{
  "translate": 0.06,
  "tokenizer": "word",
  "encoder_activation": "relu",
  "decoder_layers": 8,
  "decoder_inner_norm": false,
  "decoder_cross_attention_every": 1,
  "beta1": 0.9,
  "steps": 6200
}
Rows from block 19 of the image encoder of a small image captioner, named by matrix and row number. Each number is 500 + 50 x the weight over its row's rms, rounded and kept within 0 to 999. All counts start at 0. Numbers have three digits each. After the name is the row's rms in percent of the matrix's.
After each channel's rows are labels from the 100 images, of 14976, where the channel reaches its highest value: "responds to" is what is common among them. Only what is clearly more common there than usual is listed. The data: photos of plants and fungi (iNaturalist).
# conv1: bottleneck pointwise conv (encoder.blocks.21.conv1.weight, 160x360x1x1), inputs 45-89

conv1.74 130:441456500495509415483479512427499492387527509503404513357361532473384466485466419522524459476506496515391517488465490462510415426508517
responds to: class Liliopsida

conv1.135 067:498500458481503455495471501499494498504546501468503518485477516489491491493469468532503499496497481557510540469500428445485443484505499
responds to: class Liliopsida

conv1.147 089:508505507510548487472496495506530501533515493523505533433438552510521502509503461547515505516538482542516565497444499479475444426550504
responds to: order Asterales; family: Asteraceae

conv1.33 075:498436472469498459487460494458494493439556493457441496437481497437408438495445490487506481461497478504407524489494472499482493487501485
responds to: class Liliopsida

conv1.142 123:465491499493521442498500504491513500475522500499401519403405520493486488478497473531570500493530482523486545499452494511510488472503500
responds to: class Liliopsida

conv1.39 064:492495405464498489439406485500437495502497478461501506460494520464499465498419457531487482490547476540500536447472455476428467447474484
responds to: class Liliopsida

conv1.31 067:526455441441561487498414496486505513419502490464467556491463547438472430493487536509500471465545500568445518502535496499446496494471478
responds to: class Liliopsida

conv1.110 106:560499476485412477505557490535491514533503483482567414505503436504541538532562561573492583503435551415546515521502475579500494498524530
responds to: order Asterales; family: Asteraceae

conv1.136 088:499502447442512468506432526497494525510501558436500516423499537499499498501492504525490527501532496547502529533526440538491485498498496
responds to: class Liliopsida

conv1.112 091:593594446445529485546546520560506508584526525462608508511502513581614580603518476536485589584555527506635525493594426524515480715558526
responds to: order Asterales; family: Asteraceae

conv1.76 077:456481493478517481483436498500471533501513499496504536466447551439476483427406458526508453441551473573498529462475469500468472435462500
responds to: class Liliopsida

conv1.133 092:510501485478504394560498510491515515467521540499491505378426529500500501500505495550526506500505525507493543528542490529532464478525515
responds to: class Liliopsida

conv1.20 097:486479467462505427503490514453542548468525538470484517407480532487472465475459487569523484474502499520470514494547450507537450484502500
responds to: class Liliopsida

conv1.123 070:502462438445500468495402499499478499508535522443515504497498505499499498500431491530499501499499491568521505487497471500484456491456494
responds to: class Liliopsida

conv1.134 079:494493484475503456492466492492487518497526542488505549489478520463477486484422455531506456475531487617496525481498468499500458485497496
responds to: class Liliopsida

conv1.111 104:564575452479431452535591544551519487582516521488572442546566475606584591636555492503500649589461511467584511517560438504510456635601530
responds to: order Asterales; family: Asteraceae

conv1.61 053:499464497495520488509496502489448506485580498502504556499500513436459444436462501544528474449542505520495508532509483499464482485509504
responds to: class Liliopsida

conv1.27 079:499501441454504452463392497499470544501502503444501531485496555499457492499478484519491499499537467562505535480497456499471459499496480
responds to: class Liliopsida

conv1.42 092:504502468465504430499478497503517495505525502505448515356382532502500497503500488567542505493537499521505506500494465491477421462518518
responds to: class Liliopsida

conv1.64 054:488422500496546462504441497434487558464498526493496616477499537354422470435431505481502416438507469570488533499497498495462464485430463
responds to: class Liliopsida

conv1.126 073:474473475482522475443391501500492581488512499484452549459461550451462456466395479519502462451552482584484570460507473495481476498430474
responds to: class Liliopsida

conv1.139 099:483463494493501423493486522460514496463541524498427500316363506471469473494493488559528495487499498521462506495476491529551417466502501
responds to: class Liliopsida

conv1.25 081:499500430472510451476434491499490524507498500457501516465478533499478497499489476507493503499531472575518533474494436492455468484462481
responds to: class Liliopsida

conv1.38 077:496497406433501454478427500499470502502501535436503523483464514486498489499451472548492499494507474590509538468491426494473466492485494
responds to: class Liliopsida

conv1.36 106:491482496480502393491494517462510479407549504497433501358356501492459468446476467548551494479500440500482509493493487520527442489503494
responds to: class Liliopsida

conv1.69 085:452452493472519484470435500486488584451532499494489542491490561398379482431404460495502415407567474585477534465529484521497498501472470
responds to: class Liliopsida

conv1.26 085:499442438439509452479389537485478558461508531463482523421466528449469396469445499488507455459525467549476537476520440505450464513462485
responds to: class Liliopsida

conv1.60 072:416464483444495469445451498481463544490511493461500504410456500417432469440425435525500461413504486522489533446525454498478454493499497
responds to: class Liliopsida

conv1.117 080:603500483462549434490511506558578518578557491487608528513499510541534584553499561612484655581521583544564562522578468606575454561559559
responds to: order Asterales

conv1.122 074:489455480456501448478473498460497519485538484456494539483444537397455407454421499555506449423549499566485537482505474517491468489491500
responds to: class Liliopsida

conv1.101 098:575554440465465458502503509543493524636512496477628471508505472555573549619520504532484661563460512464621478522516442546519457547506530
responds to: order Asterales; family: Asteraceae

conv1.21 090:517509437445507471491435516499482549490501512440502544419436578500499498500484499533485516475568458561502539485533437539498481491498500
responds to: class Liliopsida

conv1.130 080:495498428452503494477461498499487524521522491472520546464489550496498495498474457536493495496537478585508576472496439500491471481500495
responds to: class Liliopsida

conv1.79 058:475466480480514428470372498474427615453499490473489545492493558428445461433401482500480432438520467573435502475503477499447488529454472
responds to: class Liliopsida

conv1.77 066:472476480473501501503455501488485668476501500456499523492501549444419495436454475556493467440538501538493503493515486523500504525487493
responds to: class Liliopsida

conv1.29 081:496460429440518466483423499465489552446505501488474525442486531414401392467422499495499443425516483562465527488513484498462479516468476
responds to: class Liliopsida

conv1.62 096:440433489475527456469463512453499577440517512492489544472476548400407480456425439537504450429561484589482553431508468522506455500499497
responds to: class Liliopsida

conv1.32 079:500500420443504462488418490500472503502495508449503515494471513499496497498482478494478500498508470528527529482497431483433478494496482
responds to: class Liliopsida

conv1.63 082:396476488467525474492432494484493520493502499493502552464463552419446480437389418550502444417541442566455527446496469501470437471501496
responds to: class Liliopsida

conv1.120 092:484467458467506459496470501490498568446529519468500526462491538483462471482446456577494464481541496604492548489499449508497430491501502
responds to: class Liliopsida