Weights of a small image captioner: 7.94M parameters, batches of 64.
Rows from block 8 of the image encoder of a small image captioner, named by matrix and row number. Rows with one number belong to one channel. Each number is 128 + 24 x the weight over its row's rms, rounded and kept within 0 to 255. All counts start at 0. After the name is the row's rms in percent of the matrix's.
After each channel's rows are labels from the 100 images, of 14976, where the channel reaches its highest value: "responds to" is what is common among them. Only what is clearly more common there than usual is listed. The data: photos of plants and fungi (iNaturalist).
# conv1: bottleneck pointwise conv (encoder.blocks.9.conv1.weight, 160x240x1x1), inputs 0-119
# conv2: growth 3x3 conv (encoder.blocks.9.conv2.weight, 40x160x3x3, transposed, each kernel summed), outputs 0-39

conv1.56 110 [113 143 195 127 113 122 132 125 137 131 122 129 131 131 126 127 192 127 130 137  96 144 201 123 119 134 129 115 128 136 118 107 128 120 120 125 102 109 123  87 153  72 127 120 112 133 119 109 128  80 128  86  69 125 130 124 124 101  86 137 124 149 104 112 126 141 117 106  92 152  71 139  86 111  97 200 116 130 121  98  79 128 122 124 110 127 125 141 142 114 125 127 127 109 127 122 166  92 111 131 125 128 121 138 131 124 164 121 127 120 122 137 124 121 129 138 128 125 128 192]
conv2.56 073 [154 153 151 142 121 130 136 129 133 128 121 118 108 122 129 122 131 132 199 157 116 132 111 182 143 164 181 146 119 121 122 165 176 154 107 118 125 119 143 156]
responds to: order Asterales; family: Asteraceae

conv1.91 073 [136  81 129 106  92 132 131  72 119 135 132 148  61 149 134 129 123 139 130 130  81 131 124 128 114 125 126 130 128  98 142 124 126  81 128 148 116 132 132  49 145  55 135 132  58 128 117  64 128  89 127  66  66 134 136 135 125 115  52 165 143 128  94  42  67 126 124 117 123 125  79 132  96 104  55 139  96 116 144 145 105 154 137 129 128 121 178 148 139 117  81 135 133 130 151 120 121 132 119 145 132 109 110 103 104 142 142 123 133 157 128 127 129 131 163 153 144 106 136 149]
conv2.91 083 [135 133 145 163 130 150 137 158 179 156 171 154 156 136 163 143 154 151 116 147 163 149 140 139 163 151 115 150 132 155 139 114 117 150 161 147 161 129 159 150]
responds to: order Caryophyllales; family: Cactaceae

conv1.4 103 [121 131 178 127 116 126 134 121 171 123 126 127 134 128 128 127 197 138 137 131  97 127 216 125 128 145 128 127 128 128 127 113 126 141 108 115 111 127 108 128 137  98  89 131 113 127 124 132 123 108 120 101  84 100 126 105 128  88 127 135 130 164 127 100 139 167 131 127 104 198  99 124 117 126 125 196 130 130 122  74 109 119 123 127 105 132 136 138 133 126 128 129 124  97 128 136 146  91 123 136 131 124 128 209 131  90 180 121 132 100 129 149 126 117 123 132 125 129 126 230]
conv2.4 075 [143 139 140 120 121 110 114 128 126 119  99 111  70 115 114 105 115 126 167 159 108 136 106 172 135 156 181 138 119 106 119 143 165 138  88  87 117 101 133 151]
responds to: order Asterales; family: Asteraceae

conv1.132 108 [111 132 173 119 117 125 128 126 127 125 121 112 129 120 125 124 176 121 125 125 113 128 188 125 116 125 127 119 123 128 122 100 126 125 103 118 102 114 117  66 161  67 112 119 102 129 117 108 122  86 106  72  58  95 136 108 127  96  92 128 117 158 108 109 122 155 125 106 103 181  79 131  65 113 114 204 119 129 114 110 105 122 115 123  95 138 128 157 125 108 119 127 130 113 134 140 156 113 113 146 130 128 124 171 116 121 125 120 125 122 125 136 120 125 143 154 129 122 128 196]
conv2.132 074 [153 154 151 137 121 120 127 132 132 131 131 113 105 113 135 117 121 128 201 161 116 132  98 170 144 149 184 138 112 116 120 156 184 146 108 100 126 117 127 149]
responds to: order Asterales; family: Asteraceae

conv1.47 061 [142 136 146 127 100 128 145  59 130 114 141 163 132 197 130 104 128 161 127 129  76 149 153 125  75 127 159 154 153 131 134 140 121 123 125 168 124 191 124 127 170  83 126 165 111 133 131  99 134 127 130  56 126 145 133 124 128 140  93 177 173 141 111  38 146 130 126 132 123 136 126 139 110  96  75 127 150 146 180 126 140 124 137 130 141 143 185 189 155 121 110 199 162 129 157 138 129 121 123 199 127 157 146 133 132 125 135 128 165 139 125 130 126 127 148 198 169 168 141 155]
conv2.47 051 [127 122 157 135  67 107 132 113 146 135 134 120  93 115 136 119 121 141 126 140 129 135  95 171 142 145 144 146 113 122 117 151 137 152 128 100 128  35 138 137]
responds to: order Caryophyllales; family: Cactaceae

conv1.6 077 [136 123 132  94 127 127 152  38 128 128 137 150  96 136 130 113 132 134 130  98  55 130 129 117  67 128 134 131 134 124 131 127 103 119 140 152 122 131 133  63 152  88 150 128  87 121 118  67 148 128 129  54  81 143 132 128 125 110  63 163 141 128  80  33  72 121 129  90 132 120  46 128  54  84   5 140  97 111 138 126 124 139 133 128 130 129 188 176 144 123  93 137 128 119 134 113 136 131  99 141 128 138 107 109 103 140 127 124 132 139 129 129 135 131 130 156 140 107 127 152]
conv2.6 113 [142 137 166 162 133 147 123 137 154 159 166 143 143 132 162 154 156 164 131 143 141 133 144 144 177 150 131 163 136 169 145 125 124 156 134 152 152 163 157 161]
responds to: order Caryophyllales; family: Cactaceae; text has "cactus"

conv1.26 099 [136 122 161 110 128 162 126 121 139 106 151 146 142 129 157 127 152 133 161 120 123 165 160 134 102 165 141 124 126 133 175 137 124 123 121 142 123 146 125 137 168 150 121 191 127 122 133 113 152 158 121 131 166 125 148 144 169 166 126 134 140 167 129 104 128 137 150 138 123 139 141 127 132 104 125 159 130 122 112 144 158 114 149 193 184 175 153 145 139 179 121 148 150 103 142 142 122 116 149 149 101 120 137 155 132 117 179 143 129 116 161 164 151  86 119 173 120 139 120 131]
conv2.26 084 [136 132 135 117 103  69 120 125 133 129 125 121  83 108 104 117 109 131  99 138 122 134  69 160 133 137 148 134 122 113 127 136 128 134 127 123  83  49 144 132]
responds to: order Asterales; family: Asteraceae

conv1.67 050 [149  94 126 115  98 123 128  66 124 101 114 152 126 141 121 102 108 152 140 124  59 128 122 112 105 119 160 137 108  92 124 116 115 117 119 122 142 127  88  99 155   0  88 124  86 110 122 105 124 108 119  59 129 114 110 101 128 120 125 148 141 156 120  51 131 127 139 133 115 127 107 112 123 120  86 134 128 120 109 136  93 105 112 122 119 122 171 208 147 120 119 161 137 126 152 161 113  96 124 192 125 100 127 119  94  75 122 124 156 112 124 123 117 118 131 190 175 118 175 133]
conv2.67 051 [124 131 115 109  33 104 125 122 144 124 123 123  88 115 110 124 130 131 122 129 143 129 119 131 129 139 125 128 110 123 134 130 131 134 133 133 136  32 129 138]
responds to: order Caryophyllales; family: Cactaceae; text has "cactus"

conv1.71 076 [128 113 123  63 102 127 125  96 129  79 112  99 129  94 127  83 128 105 158 127  96 123 125 123  69 131  92  88  66 127 126 110 129 129  89 110 121 130  23 151 144 119  80 137  91  97 128 116 130 133 111 122 130 117  85  90 136 122 115 105  85 151 106  48 132 130 133 104  67 132 112  98 109 100 114 123 136 127 122  68 115  84 130 132  83 150 111 116 129 141 102 116 107  84 105 123 125  41 137  82 123 132 133 145 126  69 136 130 100  87 143 150 142  77 100  89  80 129 120 139]
conv2.71 097 [117 120 111  87 130 118 122 124 104  88  63 133 110 108  79  97 123  91 116 124  97 113 124 115  99  98 134  89 121  91 128 141 131  84 127 115 133 129 126 125]
responds to: order Asterales; family: Asteraceae

conv1.64 109 [117 128 208 116 119 110 127 130 126 131 104 116 129 129 121 102 169 123 118 126 118 121 205 101 117 124 119 114 121 120 113 108 123 130  77 113 108 108  94 104 138  53  90 121 102 128 116 110  91  58 113  81  68  89 121 103 118  65  80 127 107 139  84 118 120 158 108  93 110 150  84 138  90 109 108 188 128 114 113  98  69 127 100 125  96 125 128 131 127 121 120 126 120 102 126 129 165 112  80 127 135 125 110 169 129 121 135 131 128  99 115 147 115 121 125 126 123 123 130 201]
conv2.64 085 [131 152 115 105 119 113 117 151 125 105  83 111 103 117 104 112 127  99 184 163 112 108  95 147 116 133 178 123 122  85 123 163 165 125 108 109 109 103 133 141]
responds to: order Asterales; family: Asteraceae

conv1.28 095 [124 113 151  85 127 137 125  98 124  72 126 106 132 112 140 105 165  80 161 110 111 132 163 116  70 135  68  97 116 125 132  66 120 120 115 110  98  96  75 102 131  66 119 137  70  83 124  83 129 113 125  81 122  99  85  62 127  73  64  69 112 135 128  75 101 125 127 116  80 125  94 115 126  81  80 180 117 114  73  72 106 112 136 156 113 147  90  81 125 139 108 103  87 102  97  94 123  97 127  96  70 126 125 151 124 120 146 107 121  83 156 165 134 115  75  81 102 125 120 153]
conv2.28 054 [124 120 118 126 159 125 170  64 126 113 101 131 149  96 103 125 141 115 115  73 106 119 116 111 110  96 147  88 114 108 127 166 152 135 159 113 131 132  98 109]
responds to: order Asterales; family: Asteraceae

conv1.114 094 [123 139 201 129 129 123 131 122 145 129 129 154 126 127 129 131 196 127 125 130  94 124 174 127 124 126 137 126 130 133 137 118 125 127 120 126 110 106 120  86 138  60 134 126  98 132 126 110 120  85 121  92  73 116 142 128  99  78  93 131 127 146 104 112 129 132 123  92 108 175  65 144  89 109 103 171  94 128 123 103  95 128 103 122 112 127 139 139 127 107 127 131 126 117 133 132 172  96  83 156 121 130  97 140 129 147 166 119 135 123 119 140 115 127 144 158 142 118 130 179]
conv2.114 079 [144 155 155 143 121 129 127 142 134 129 131 115 103 121 135 125 130 136 197 163 123 131 113 185 147 168 192 145 114 128 124 156 166 143 111 120 134 117 142 154]
responds to: order Asterales; family: Asteraceae

conv1.81 078 [135 105 150  95 116 129 128  71 129 123 134 144  83 118 137 111 122 144 131 130  54 138 127 130  38 133 111 131 151  76 143 112  82  96 141 146 130 134  97  54 146  65 133 127  63 124 124  61 146 114 139  65  86 142 129 133 119 113  46 149 147 129  84  71 115 123 125 119 114 126  82 105 100  66  34 140 118 101 150 129 132 146 134 135 130 128 132 162 149 122  66 142 139 131 142  68 119 121 116 141 113 111 121 115  91 121 133  93 131 139 121 127 124  87 145 147 133 103 146 156]
conv2.81 095 [142 165 152 140 144 156 135 180 173 147 149 156 128 143 140 151 156 138 128 140 153 119 165 129 149 131 106 133 158 152 152 127 116 124 147 139 159 184 153 160]
responds to: order Caryophyllales

conv1.24 068 [113  94 127  63  93 129 106  33 116  98 119 146 102 129 117  99 109 138 117 109  75 128 114 116  65 118 117 120 106 105 143 119 118 115 111 150  94 150 100 114 128  99 109 106  66  92 113  54 155 105 127 102 126 150 127 113 100 123 114 128 125 113  85  39 112 116 117 122 122 102 128  78  67 101  84 117 105  82 121 105 154 112 125 112  94 120 120 127 115 131 101 130 135 122 132 126 115  67 112 116 115 118 103  83  89  87 116  70 116 127 126 128 111  69  85 128  49  89  97 129]
conv2.24 074 [177 183 124 119 142 106  93 191 135 121  96 156 121 141  92 125 148  90 100 146 124 105 134 143 100 133 129 150 150 105 133 119 103 129 129 152 125 146 123 104]
responds to: order Caryophyllales; family: Cactaceae; text has "cactus"

conv1.62 220 [110 110  99  93 128  95 118 111  92  88 102  83 128  76  96  89 104  72 105 115 129  96 100 107 109 101  76  90  84 109 104  89 110 114  99 108 106 102  93 115 106 123 111 109 120  92 115 111 114 117  95 122 118 115  92 100 117 119 104  87  88 106 110 105 115  94 113 124 100 105 111  76 122  84 100 108 128 114  96  93 116  91 118 106 111  98  78  83 103 121  95  77  73 103  85  90 111  85 115  86  82  95 121 112 114 102 119  86  80  89 114 110 116  86  75  79  71 113  96 104]
conv2.62 052 [154 125 155 130 154 155 116 148 139 110 168 172 133 107 132 136 141 128 131 134 140 100 135 136 127 155 113 157 123 121 119 120  68 119  89 125 122 205 147 112]
responds to: class: Liliopsida; order Asparagales; family: Asparagaceae