A small image captioner, trained from scratch.
Model: 7.94M parameters, 64-pixel images, encoder arch densenet, encoder norm groupnorm, encoder depths [6, 12, 12], decoder width 128, decoder layers 8, decoder norm layernorm, decoder activation geglu.
Rows from block 3 of the text decoder of a small image captioner, named by matrix and row number. Rows with one number belong to one neuron. Each number is 128 + 32 x the weight over its row's rms, rounded and kept within 0 to 255. All counts start at 0. Numbers have three digits each.
Before each neuron's rows are labels from the 100 texts, of 14976, where the neuron reaches its largest size: "fires on" is the input token at the peak. Only what is clearly more common there than usual is listed. The data: photos of plants and fungi (iNaturalist).
# gate: MLP gate (decoder.blocks.3.mlp.gate.weight, 336x128), inputs 0-63
# fc1: MLP up (decoder.blocks.3.mlp.fc1.weight, 336x128), inputs 0-63
# fc2: MLP down (decoder.blocks.3.mlp.fc2.weight, 128x336, transposed), outputs 0-63

fires on: "solidago"; "shrubby"; "sulphur"; "("
gate.207:140129159129128146126184083194087127131157130128124101124090127120121126034113093132135105168132132127033226129158124148054081066126126121169100126124127146040091138129113132117127116112123150
fc1.207:124128129132129128189145084114149116117121127131124169144128121131126127097142246128179080044128089107208100127125076129210137130041144142147130148123123048205135110137125134108121115129209132
fc2.207:157127189129125085157094123169127101039123124146124122127149109148137140123121133174138154113101115107130131125120192109167069140154111112127152197150106091141138135169122145124095077158024138

fires on: "of"; "man"; "club"; "in"
gate.267:119127068194199126120179119128148139142140053094140128136131129180126140195064102143179117142160093138094087131161133114133105070128109121132076174115089160115124138164141134130126090128122136
fc1.267:127166154092081104113115144124143174146123132059149137171147132079142125145135096094031153117128120169143124143088066157201075128139135099121119077139043085193100131110064066139140164104151154
fc2.267:109126148081051144094129143115140164121126131098106241118126135098117184139144122130086180118143114157128097130125149111158064206182140093130149126178128096121130127108085056102097136145132161

fires on: "("; "butterfly"; "lesser"
gate.253:143144104126133131128130156176088086133120109164120192120126157126117208121133179128165134084117126090123133114058154093124148116109139137191093121097096170164097167197126081169135137135118096
fc1.253:134099104184097119133105154180138125092102120129104128121122212101103151128152154212131091109124120064133080070117104128132152131111133157188117092109096164117079164152136148116127082155136066
fc2.253:147118127161183114164068108141127147132115182184149130135136144171132131125135088055106095117151139142138122065145118102129098147000104128170129061126114128199075125117186120164113127128134079

fires on: "japanese"
gate.11:116121171123150135117147160135152155128121054137090141126240123128227122109163115155130130111160139105131165148131101106096082114134134129105090141126143087145113152191165126089108138147143115
fc1.11:122118139108073077161131128100099171086109142150094126149172167163134158165106139095089100139113146127092125118174107094129117162064168174108128163092075125129173116080102101201135139126115119
fc2.11:130137127142120126130152109135107076126112126236111129125132129199127157141086140126097167133107115241187164128189129128128095167117126151123128128128138130115129076033100116136128113128124161

fires on: "japanese"
gate.278:127106142171166174070174143183154126127110129069113117110117098068123130099128134224131124128159121120133131144128204113141104069151125117129148162137130113140091127128157177113103129117163084
fc1.278:169131199132126129129104128119159131124165094053128125081189116069109132133132107152130124122156170118126140103138130133081136119120126094075170120134131136117124110062093187151056124134123102
fc2.278:124120131127148107130131150181147144127139122107088126198128130116137098150151047140177127079159130087128145115128169128119144084145125072111091128127127099128132153175176156132173135149139124

fires on: "("; "bladder"
gate.325:162147125141133049077136125168063159169113168074174130164125059149137131139131128161079106107193152250098112140129135127132123123182098181101101181124102169124112138163126169125127035127120142
fc1.325:092136174180177121142136065163191126158154140113119151127130122078163140180125122130130116121121130122207148121108111157139095128142103127099135044130059125181131116121131123164114149159124110
fc2.325:130128151164122110182116073129131075131124110128135190144147126112127139126070114176131069221106114141120142128123069161140127159099123177129162128210081130075129145087117108220089100146118156

fires on: "oriental"; "tipularia"; "indian"
gate.244:088173102124088136127177117180102068108114133129128127164191134106118159139133104095058105145155149097110132117175134120131182132119082098130136165232126138132078145149164109142103130159123094
fc1.244:115173134128096130079138140120131127110124094161146131029129119132131110067222152050174116186136128085127141133159112220123136106107101092223134110122115134102162090130114128125127130124128141
fc2.244:136134068099078165061164147131106120134132131122127123131106138195117205021161182134127128109149128173071151127132129154136119152162105196094126116126131206070138099131131120102116071186115127

fires on: "black"; "creeping"
gate.282:196073148119136164164158179150105176132117158137092124105123118122107137057117128068132145191134125132122181110131092128110139125162145119137155119158111090139096121134142160156127141030123089
fc1.282:106176107133152054131057117123125075101141073075123086128128131193166129194127127144127127090128120174126074152097156130201128168116109157126080147117111143133130151126125129096121046154114128
fc2.282:129152124131128111146108128114131112127199068109122146132129137128125122203156130126140139128136128127132087154084133128149123216111125131144124169122117128122125225112047102105144079149128099

fires on: ")"; "liliaceae"; "celastrales"; "agaricales"
gate.285:130181135104145086136128097138141117111106047206058114127114125095164129125142122122121128122134134199159134108146182149128128126129120127092077129165121126089152132137156173120077127122121120
fc1.285:141165159120131144107131132140150139142124026114135120117131116156097151136108130128164128164086161142096053129131141167127128121126130192128120126125107159145111083111109067127196124133113122
fc2.285:126135141122142137086131111164108123122078016116138150109125138143095102097129102216116107158104155213145093191138141125206112131135172142154148112127144197132121131112117111078125034126150133

fires on: "-"; "canada"
gate.2:096108127093164116125111055124130114136150122133125102091122163186132149125100022173130041061154128065018168168149171133154127122120091163128121122120123183109144101127141128109150106129111195
fc1.2:127111160127179124186080121126154133096114117130168078206110151126216105131084099057151138176130120118144119098131149086149127145134180127099120121124183129094090129129160116115125117154139147
fc2.2:153116141180148138122042126153115129129092041142132144099121118129136137109123119110150142160129035131098093140189098147146129110107127067122126189119112128173169062136179042125050162138125168

fires on: "broadleaf"
gate.304:132112135131136119077150133111078082186104100122097110114132115110134129114142150120136148160206195087154143159094111140132112123137110149121142102126098130130118134113072164090114092110123255
fc1.304:153114146103127136140171104128127117147123121089132104127088132141098138098070130115093087195110133130122187128100130179090146171184104166092121080129128169115069133115060110132130125070137200
fc2.304:137116146158120111010122128114069140139110134135138086131169103114124138136114137194094108121132103160174131070137150125178147152119093141154158129145107119128187107116000130181133121056127125

fires on: "order"
gate.38:172029102117117128101133104133129120118152109216127102120105132129100146056118124150133119180149202125108128094155139134054105134090084130187112129143109122128147095134132146127164096204092133
fc1.38:129132107123125096120128191127136128093129145173107122167044146135074128134129156087101117159131115136121074116129144173124159175112113184108158114144111127131130155225125165114126119128089023
fc2.38:154117137121128127126160134151122156130158197144142113113072081125139109121135081099141089150186193122059127123115156170106091155093133145130103088126078136114127150131101083149106137129128140

fires on: "-"; "of"
gate.252:122127178102132128137090128119054149124092137131133131101082084129125097146148096146110112138150131091115121239137101161130124098123073170137083135125124073124089182130129177118131124063116160
fc1.252:192103129122131143198104063122178128146208096150132129133078134131128201125127154126116124131111113128162105129120081106130135128040242136147127147126134130130137093140102128066125127095135130
fc2.252:119109132149115105171104139085142098178172128111132116119132129185118173097140087063157137112111103134206161124078127101139120168154189064093124128160173162084142077193130018076130087181119154

fires on: "small"; "himalayan"
gate.116:219128058165129128131149104137144052129182108044128130128078121160126193143142132124149081094194126095137127147135104081120141164111095160134056127137109162152094191124150130139139164125169152
fc1.116:065128200099171098142068117104132126099120130080134125128130063121133145115148127147101147166157143137115117120111132196205132125192092131121120147120127115130126095065107153138070145118125138
fc2.116:103121132026103116125129138109131118129075140135148132125166117089164131100170104158100162173115133143074139114114122159116123156152150137153200141176149132159162087194145052135130129084135129

fires on: "creeping"; "climbing"; "silverleaf"
gate.229:180118126096132162082117139125128082094122172112132094051104137128123185103127145147136207105126128110145200140129101169098057124099139128156148114152179112133130128116127171139165102148128107
fc1.229:096187114144116144126077189162123132130142127125142129144117129131115120127143132187094109104113132137106128121129185079199127116176097129060186161107186125142095127083125072047099130189147058
fc2.229:131135117130122126094130127115058142157161131219142127129141167165157129142160119127089128104128129123138138134134132104214110183101101126125137166118090179127122181112122128146122098131183172

fires on: "("
gate.265:089123096150134090090132112150134171133128132097133106128134117120122101122127070173098168106149186146108085108132129123115128149132154167132057124119082128116145181110115187142128179186100125
fc1.265:084150096071161248235119124121081139115157159128085126129129116121128154133129119073173135116127092157126092095122103052156156091124123123131136156185118133125201121131122098175146149129121131
fc2.265:077142134086131128181126116158128114106189128122102140097181126123129093182141128103170138149136131149133130102080135181138131119136107096122127142136149159116143107141133116087151158154104023

fires on: "black"; "common"
gate.96:128111168118112162132139128199111137128039128135153089093118058130126154103119090125132138143166131128155237117147113113102099109126177136079133190196145130121085166113129141143124118129112121
fc1.96:117180140150094172104110131132190146096176053068032148150150140077148071132217143135147133090119104143130111133139072141129126171090103129161106154192130135158120140135081113108134096175116160
fc2.96:105182147148134096130170180136195142121152088054083123160145137005142091197139137184148126132175141127150117134157124130128112138121095134093046147120132073158118140130124135136191031135136141

fires on: ")"; "-"; "discolor"
gate.194:141135119168122132213115129118158144102143090127097096124171149112194205138134117135035130123120116155113135116148168123186148134084092057138127122164131073142083087140198123188136103129140124
fc1.194:141151050123179131162104210135128116121134142094116066167115110128139113125130137102074124120123100140139124137085061115127152106128175207142193121151145148154147122121095129150170183128130070
fc2.194:151086183206128125168118174136145161093118133207128136156129140107128132138135177166126177043127125146135121118102149081128138126145098220128115082123122127172157134151123132118114155114132129

fires on: "("; "-"; "creeping"
gate.277:128132141143116132116150147204126111112131076090137148135126064138123190088186134148087163103158156119107128139135080129096102102117109161129099177136132128157243124123101127151129193127109138
fc1.277:184139190063123143119082151127097137097129183120124125117128151155081128163138162140140167082093113132092136132123192144164176144126070104140125128125152179084122121117157104085123116125084140
fc2.277:148131181059157104135174130071092121130158172121117158114128131086124061167134186128100082151169157141161123137120122138134129112041130128108120074136117246137104159131164121077139167112121087

fires on: "japanese"; "-"
gate.7:152128132128135135129084128173143136086236128095151087125165089120110129107160138096127136107130104123133151156163058122161141025130128107058116130108113109106114086131139122101104136153191143
fc1.7:118059137131123143130138127129156139128130067150128135121127117102131135144160115209134167130184126150127134125019117132173089120159156036128128136129119098122136123146145157173130129127124130
fc2.7:128067129132166066128131197129126126133119134114126131167121128102122145137157119129177137068178132094092127121084139135127136129149083053128176098122127125145134148130075129128140156132069083

fires on: "family"
gate.219:102153127156150098122124159130105150118145131121099049136106093129146185120130157142078139178143108206130134094116150114200114118094047126078113117161148127136144123153117143126112091102153131
fc1.219:129132103143127145128129069144119124142049073124021156099138109124156142116128115089129136130145102144134137127208125119127081127164149121132168172109009083194141131129091114124128194151111127
fc2.219:126129076139091153103133157145123132175204117145126250099130102194107127151124131118132131145130117151136047132163151136045120111205122157107121202153130131156076137136127151146085133115101125

fires on: "order"
gate.250:126134127129136121119129135127132136127156120148125126141131142155167177084173158133102118121127092128133128135128093128138147130072100164110168123114155137128129153101000170094101112130124111
fc1.250:132151127122161129087107136135117134142111190090128107139224104111136133132116054108132131186164128021154131161158161107105078079128201128172112120115132136113060096082128118106140100101139127
fc2.250:036109154154133109129146112061176106134120122117128108142210124140130098121133125144128130122102160098156147125037157107104127131163132147165103118127184152109128168118219113131158104123193101

fires on: "annual"; "a"; "lily"; "small"
gate.321:128144150128137090186074068144200103060121152135146128010106186118131137172136105139144077080104123088140116128097129129129138112084107155105136142079134152082109129127128120162150140126097110
fc1.321:135120119197152141140187133134118137103099129134069185167127151128129164161156203162090126159114070124111128122183128128133180153124128174139120150126126114128129141150127130128122141134156081
fc2.321:151127060182190151151128197130100141060093072147108200195122103134138165156124151161094129113065137143219151129118181127132132119135177216204143126033098129165127189145177126095120126123122086

fires on: "("; "-"
gate.258:096167128079101124123189123160112153140130035124131135132113129112131234095141131113145129129131234125130131156109144128179124133129082164127053130113125135183150123189105128129109142096168137
fc1.258:128128118119129191117130137168136129143094169126057199131145051126122165123132138102138161107138140143125128093128171094130112129142127194076121131124170160136142139157217127116149218132178137
fc2.258:121117129100130093094129131125126103116169195128126087125128084108121107127151153123122158120082145088103125148092084174116047128128172148133109146176133166118119144129132132146167160152152196

fires on: "-"; "lodgepole"
gate.42:130163143092099086132169124142142143106127189072111107135202085173140191129101155128106098115124129089129137130201150106128129130037100114101115128144161127122132142124128132180109114067115122
fc1.42:212108086131123145148129126155102133121174199122117146160098129122122122124140115162096121121136114144054099107106109220158113122128150137174127108168125122129136109109178127138138128165174080
fc2.42:130150135132158130129112143126150131166009078133149134161116186085061097162112150121133098085099107141092128179009095136102137008126192134119143164088094158129145095122119130095136126130125128

fires on: "family"
gate.255:125125100055162063163078116118141128100164123187098142161188119129157180112132119121147128087129100136125149139136117183145149142107142108143114117105119120213147146101126117153097146140132129
fc1.255:154126068141074021185143069140176146095134128128110128180056133130126142129169138162078056146112140137142144058101123138100133128128131146139179170195112115172031105156116165093120178125118092
fc2.255:155112132133141125128099145153110173124172072043143120111119109085133124217161127147120189161154173139144137171188134156111113137130139169130133133147102136128093137028080152160120130109128117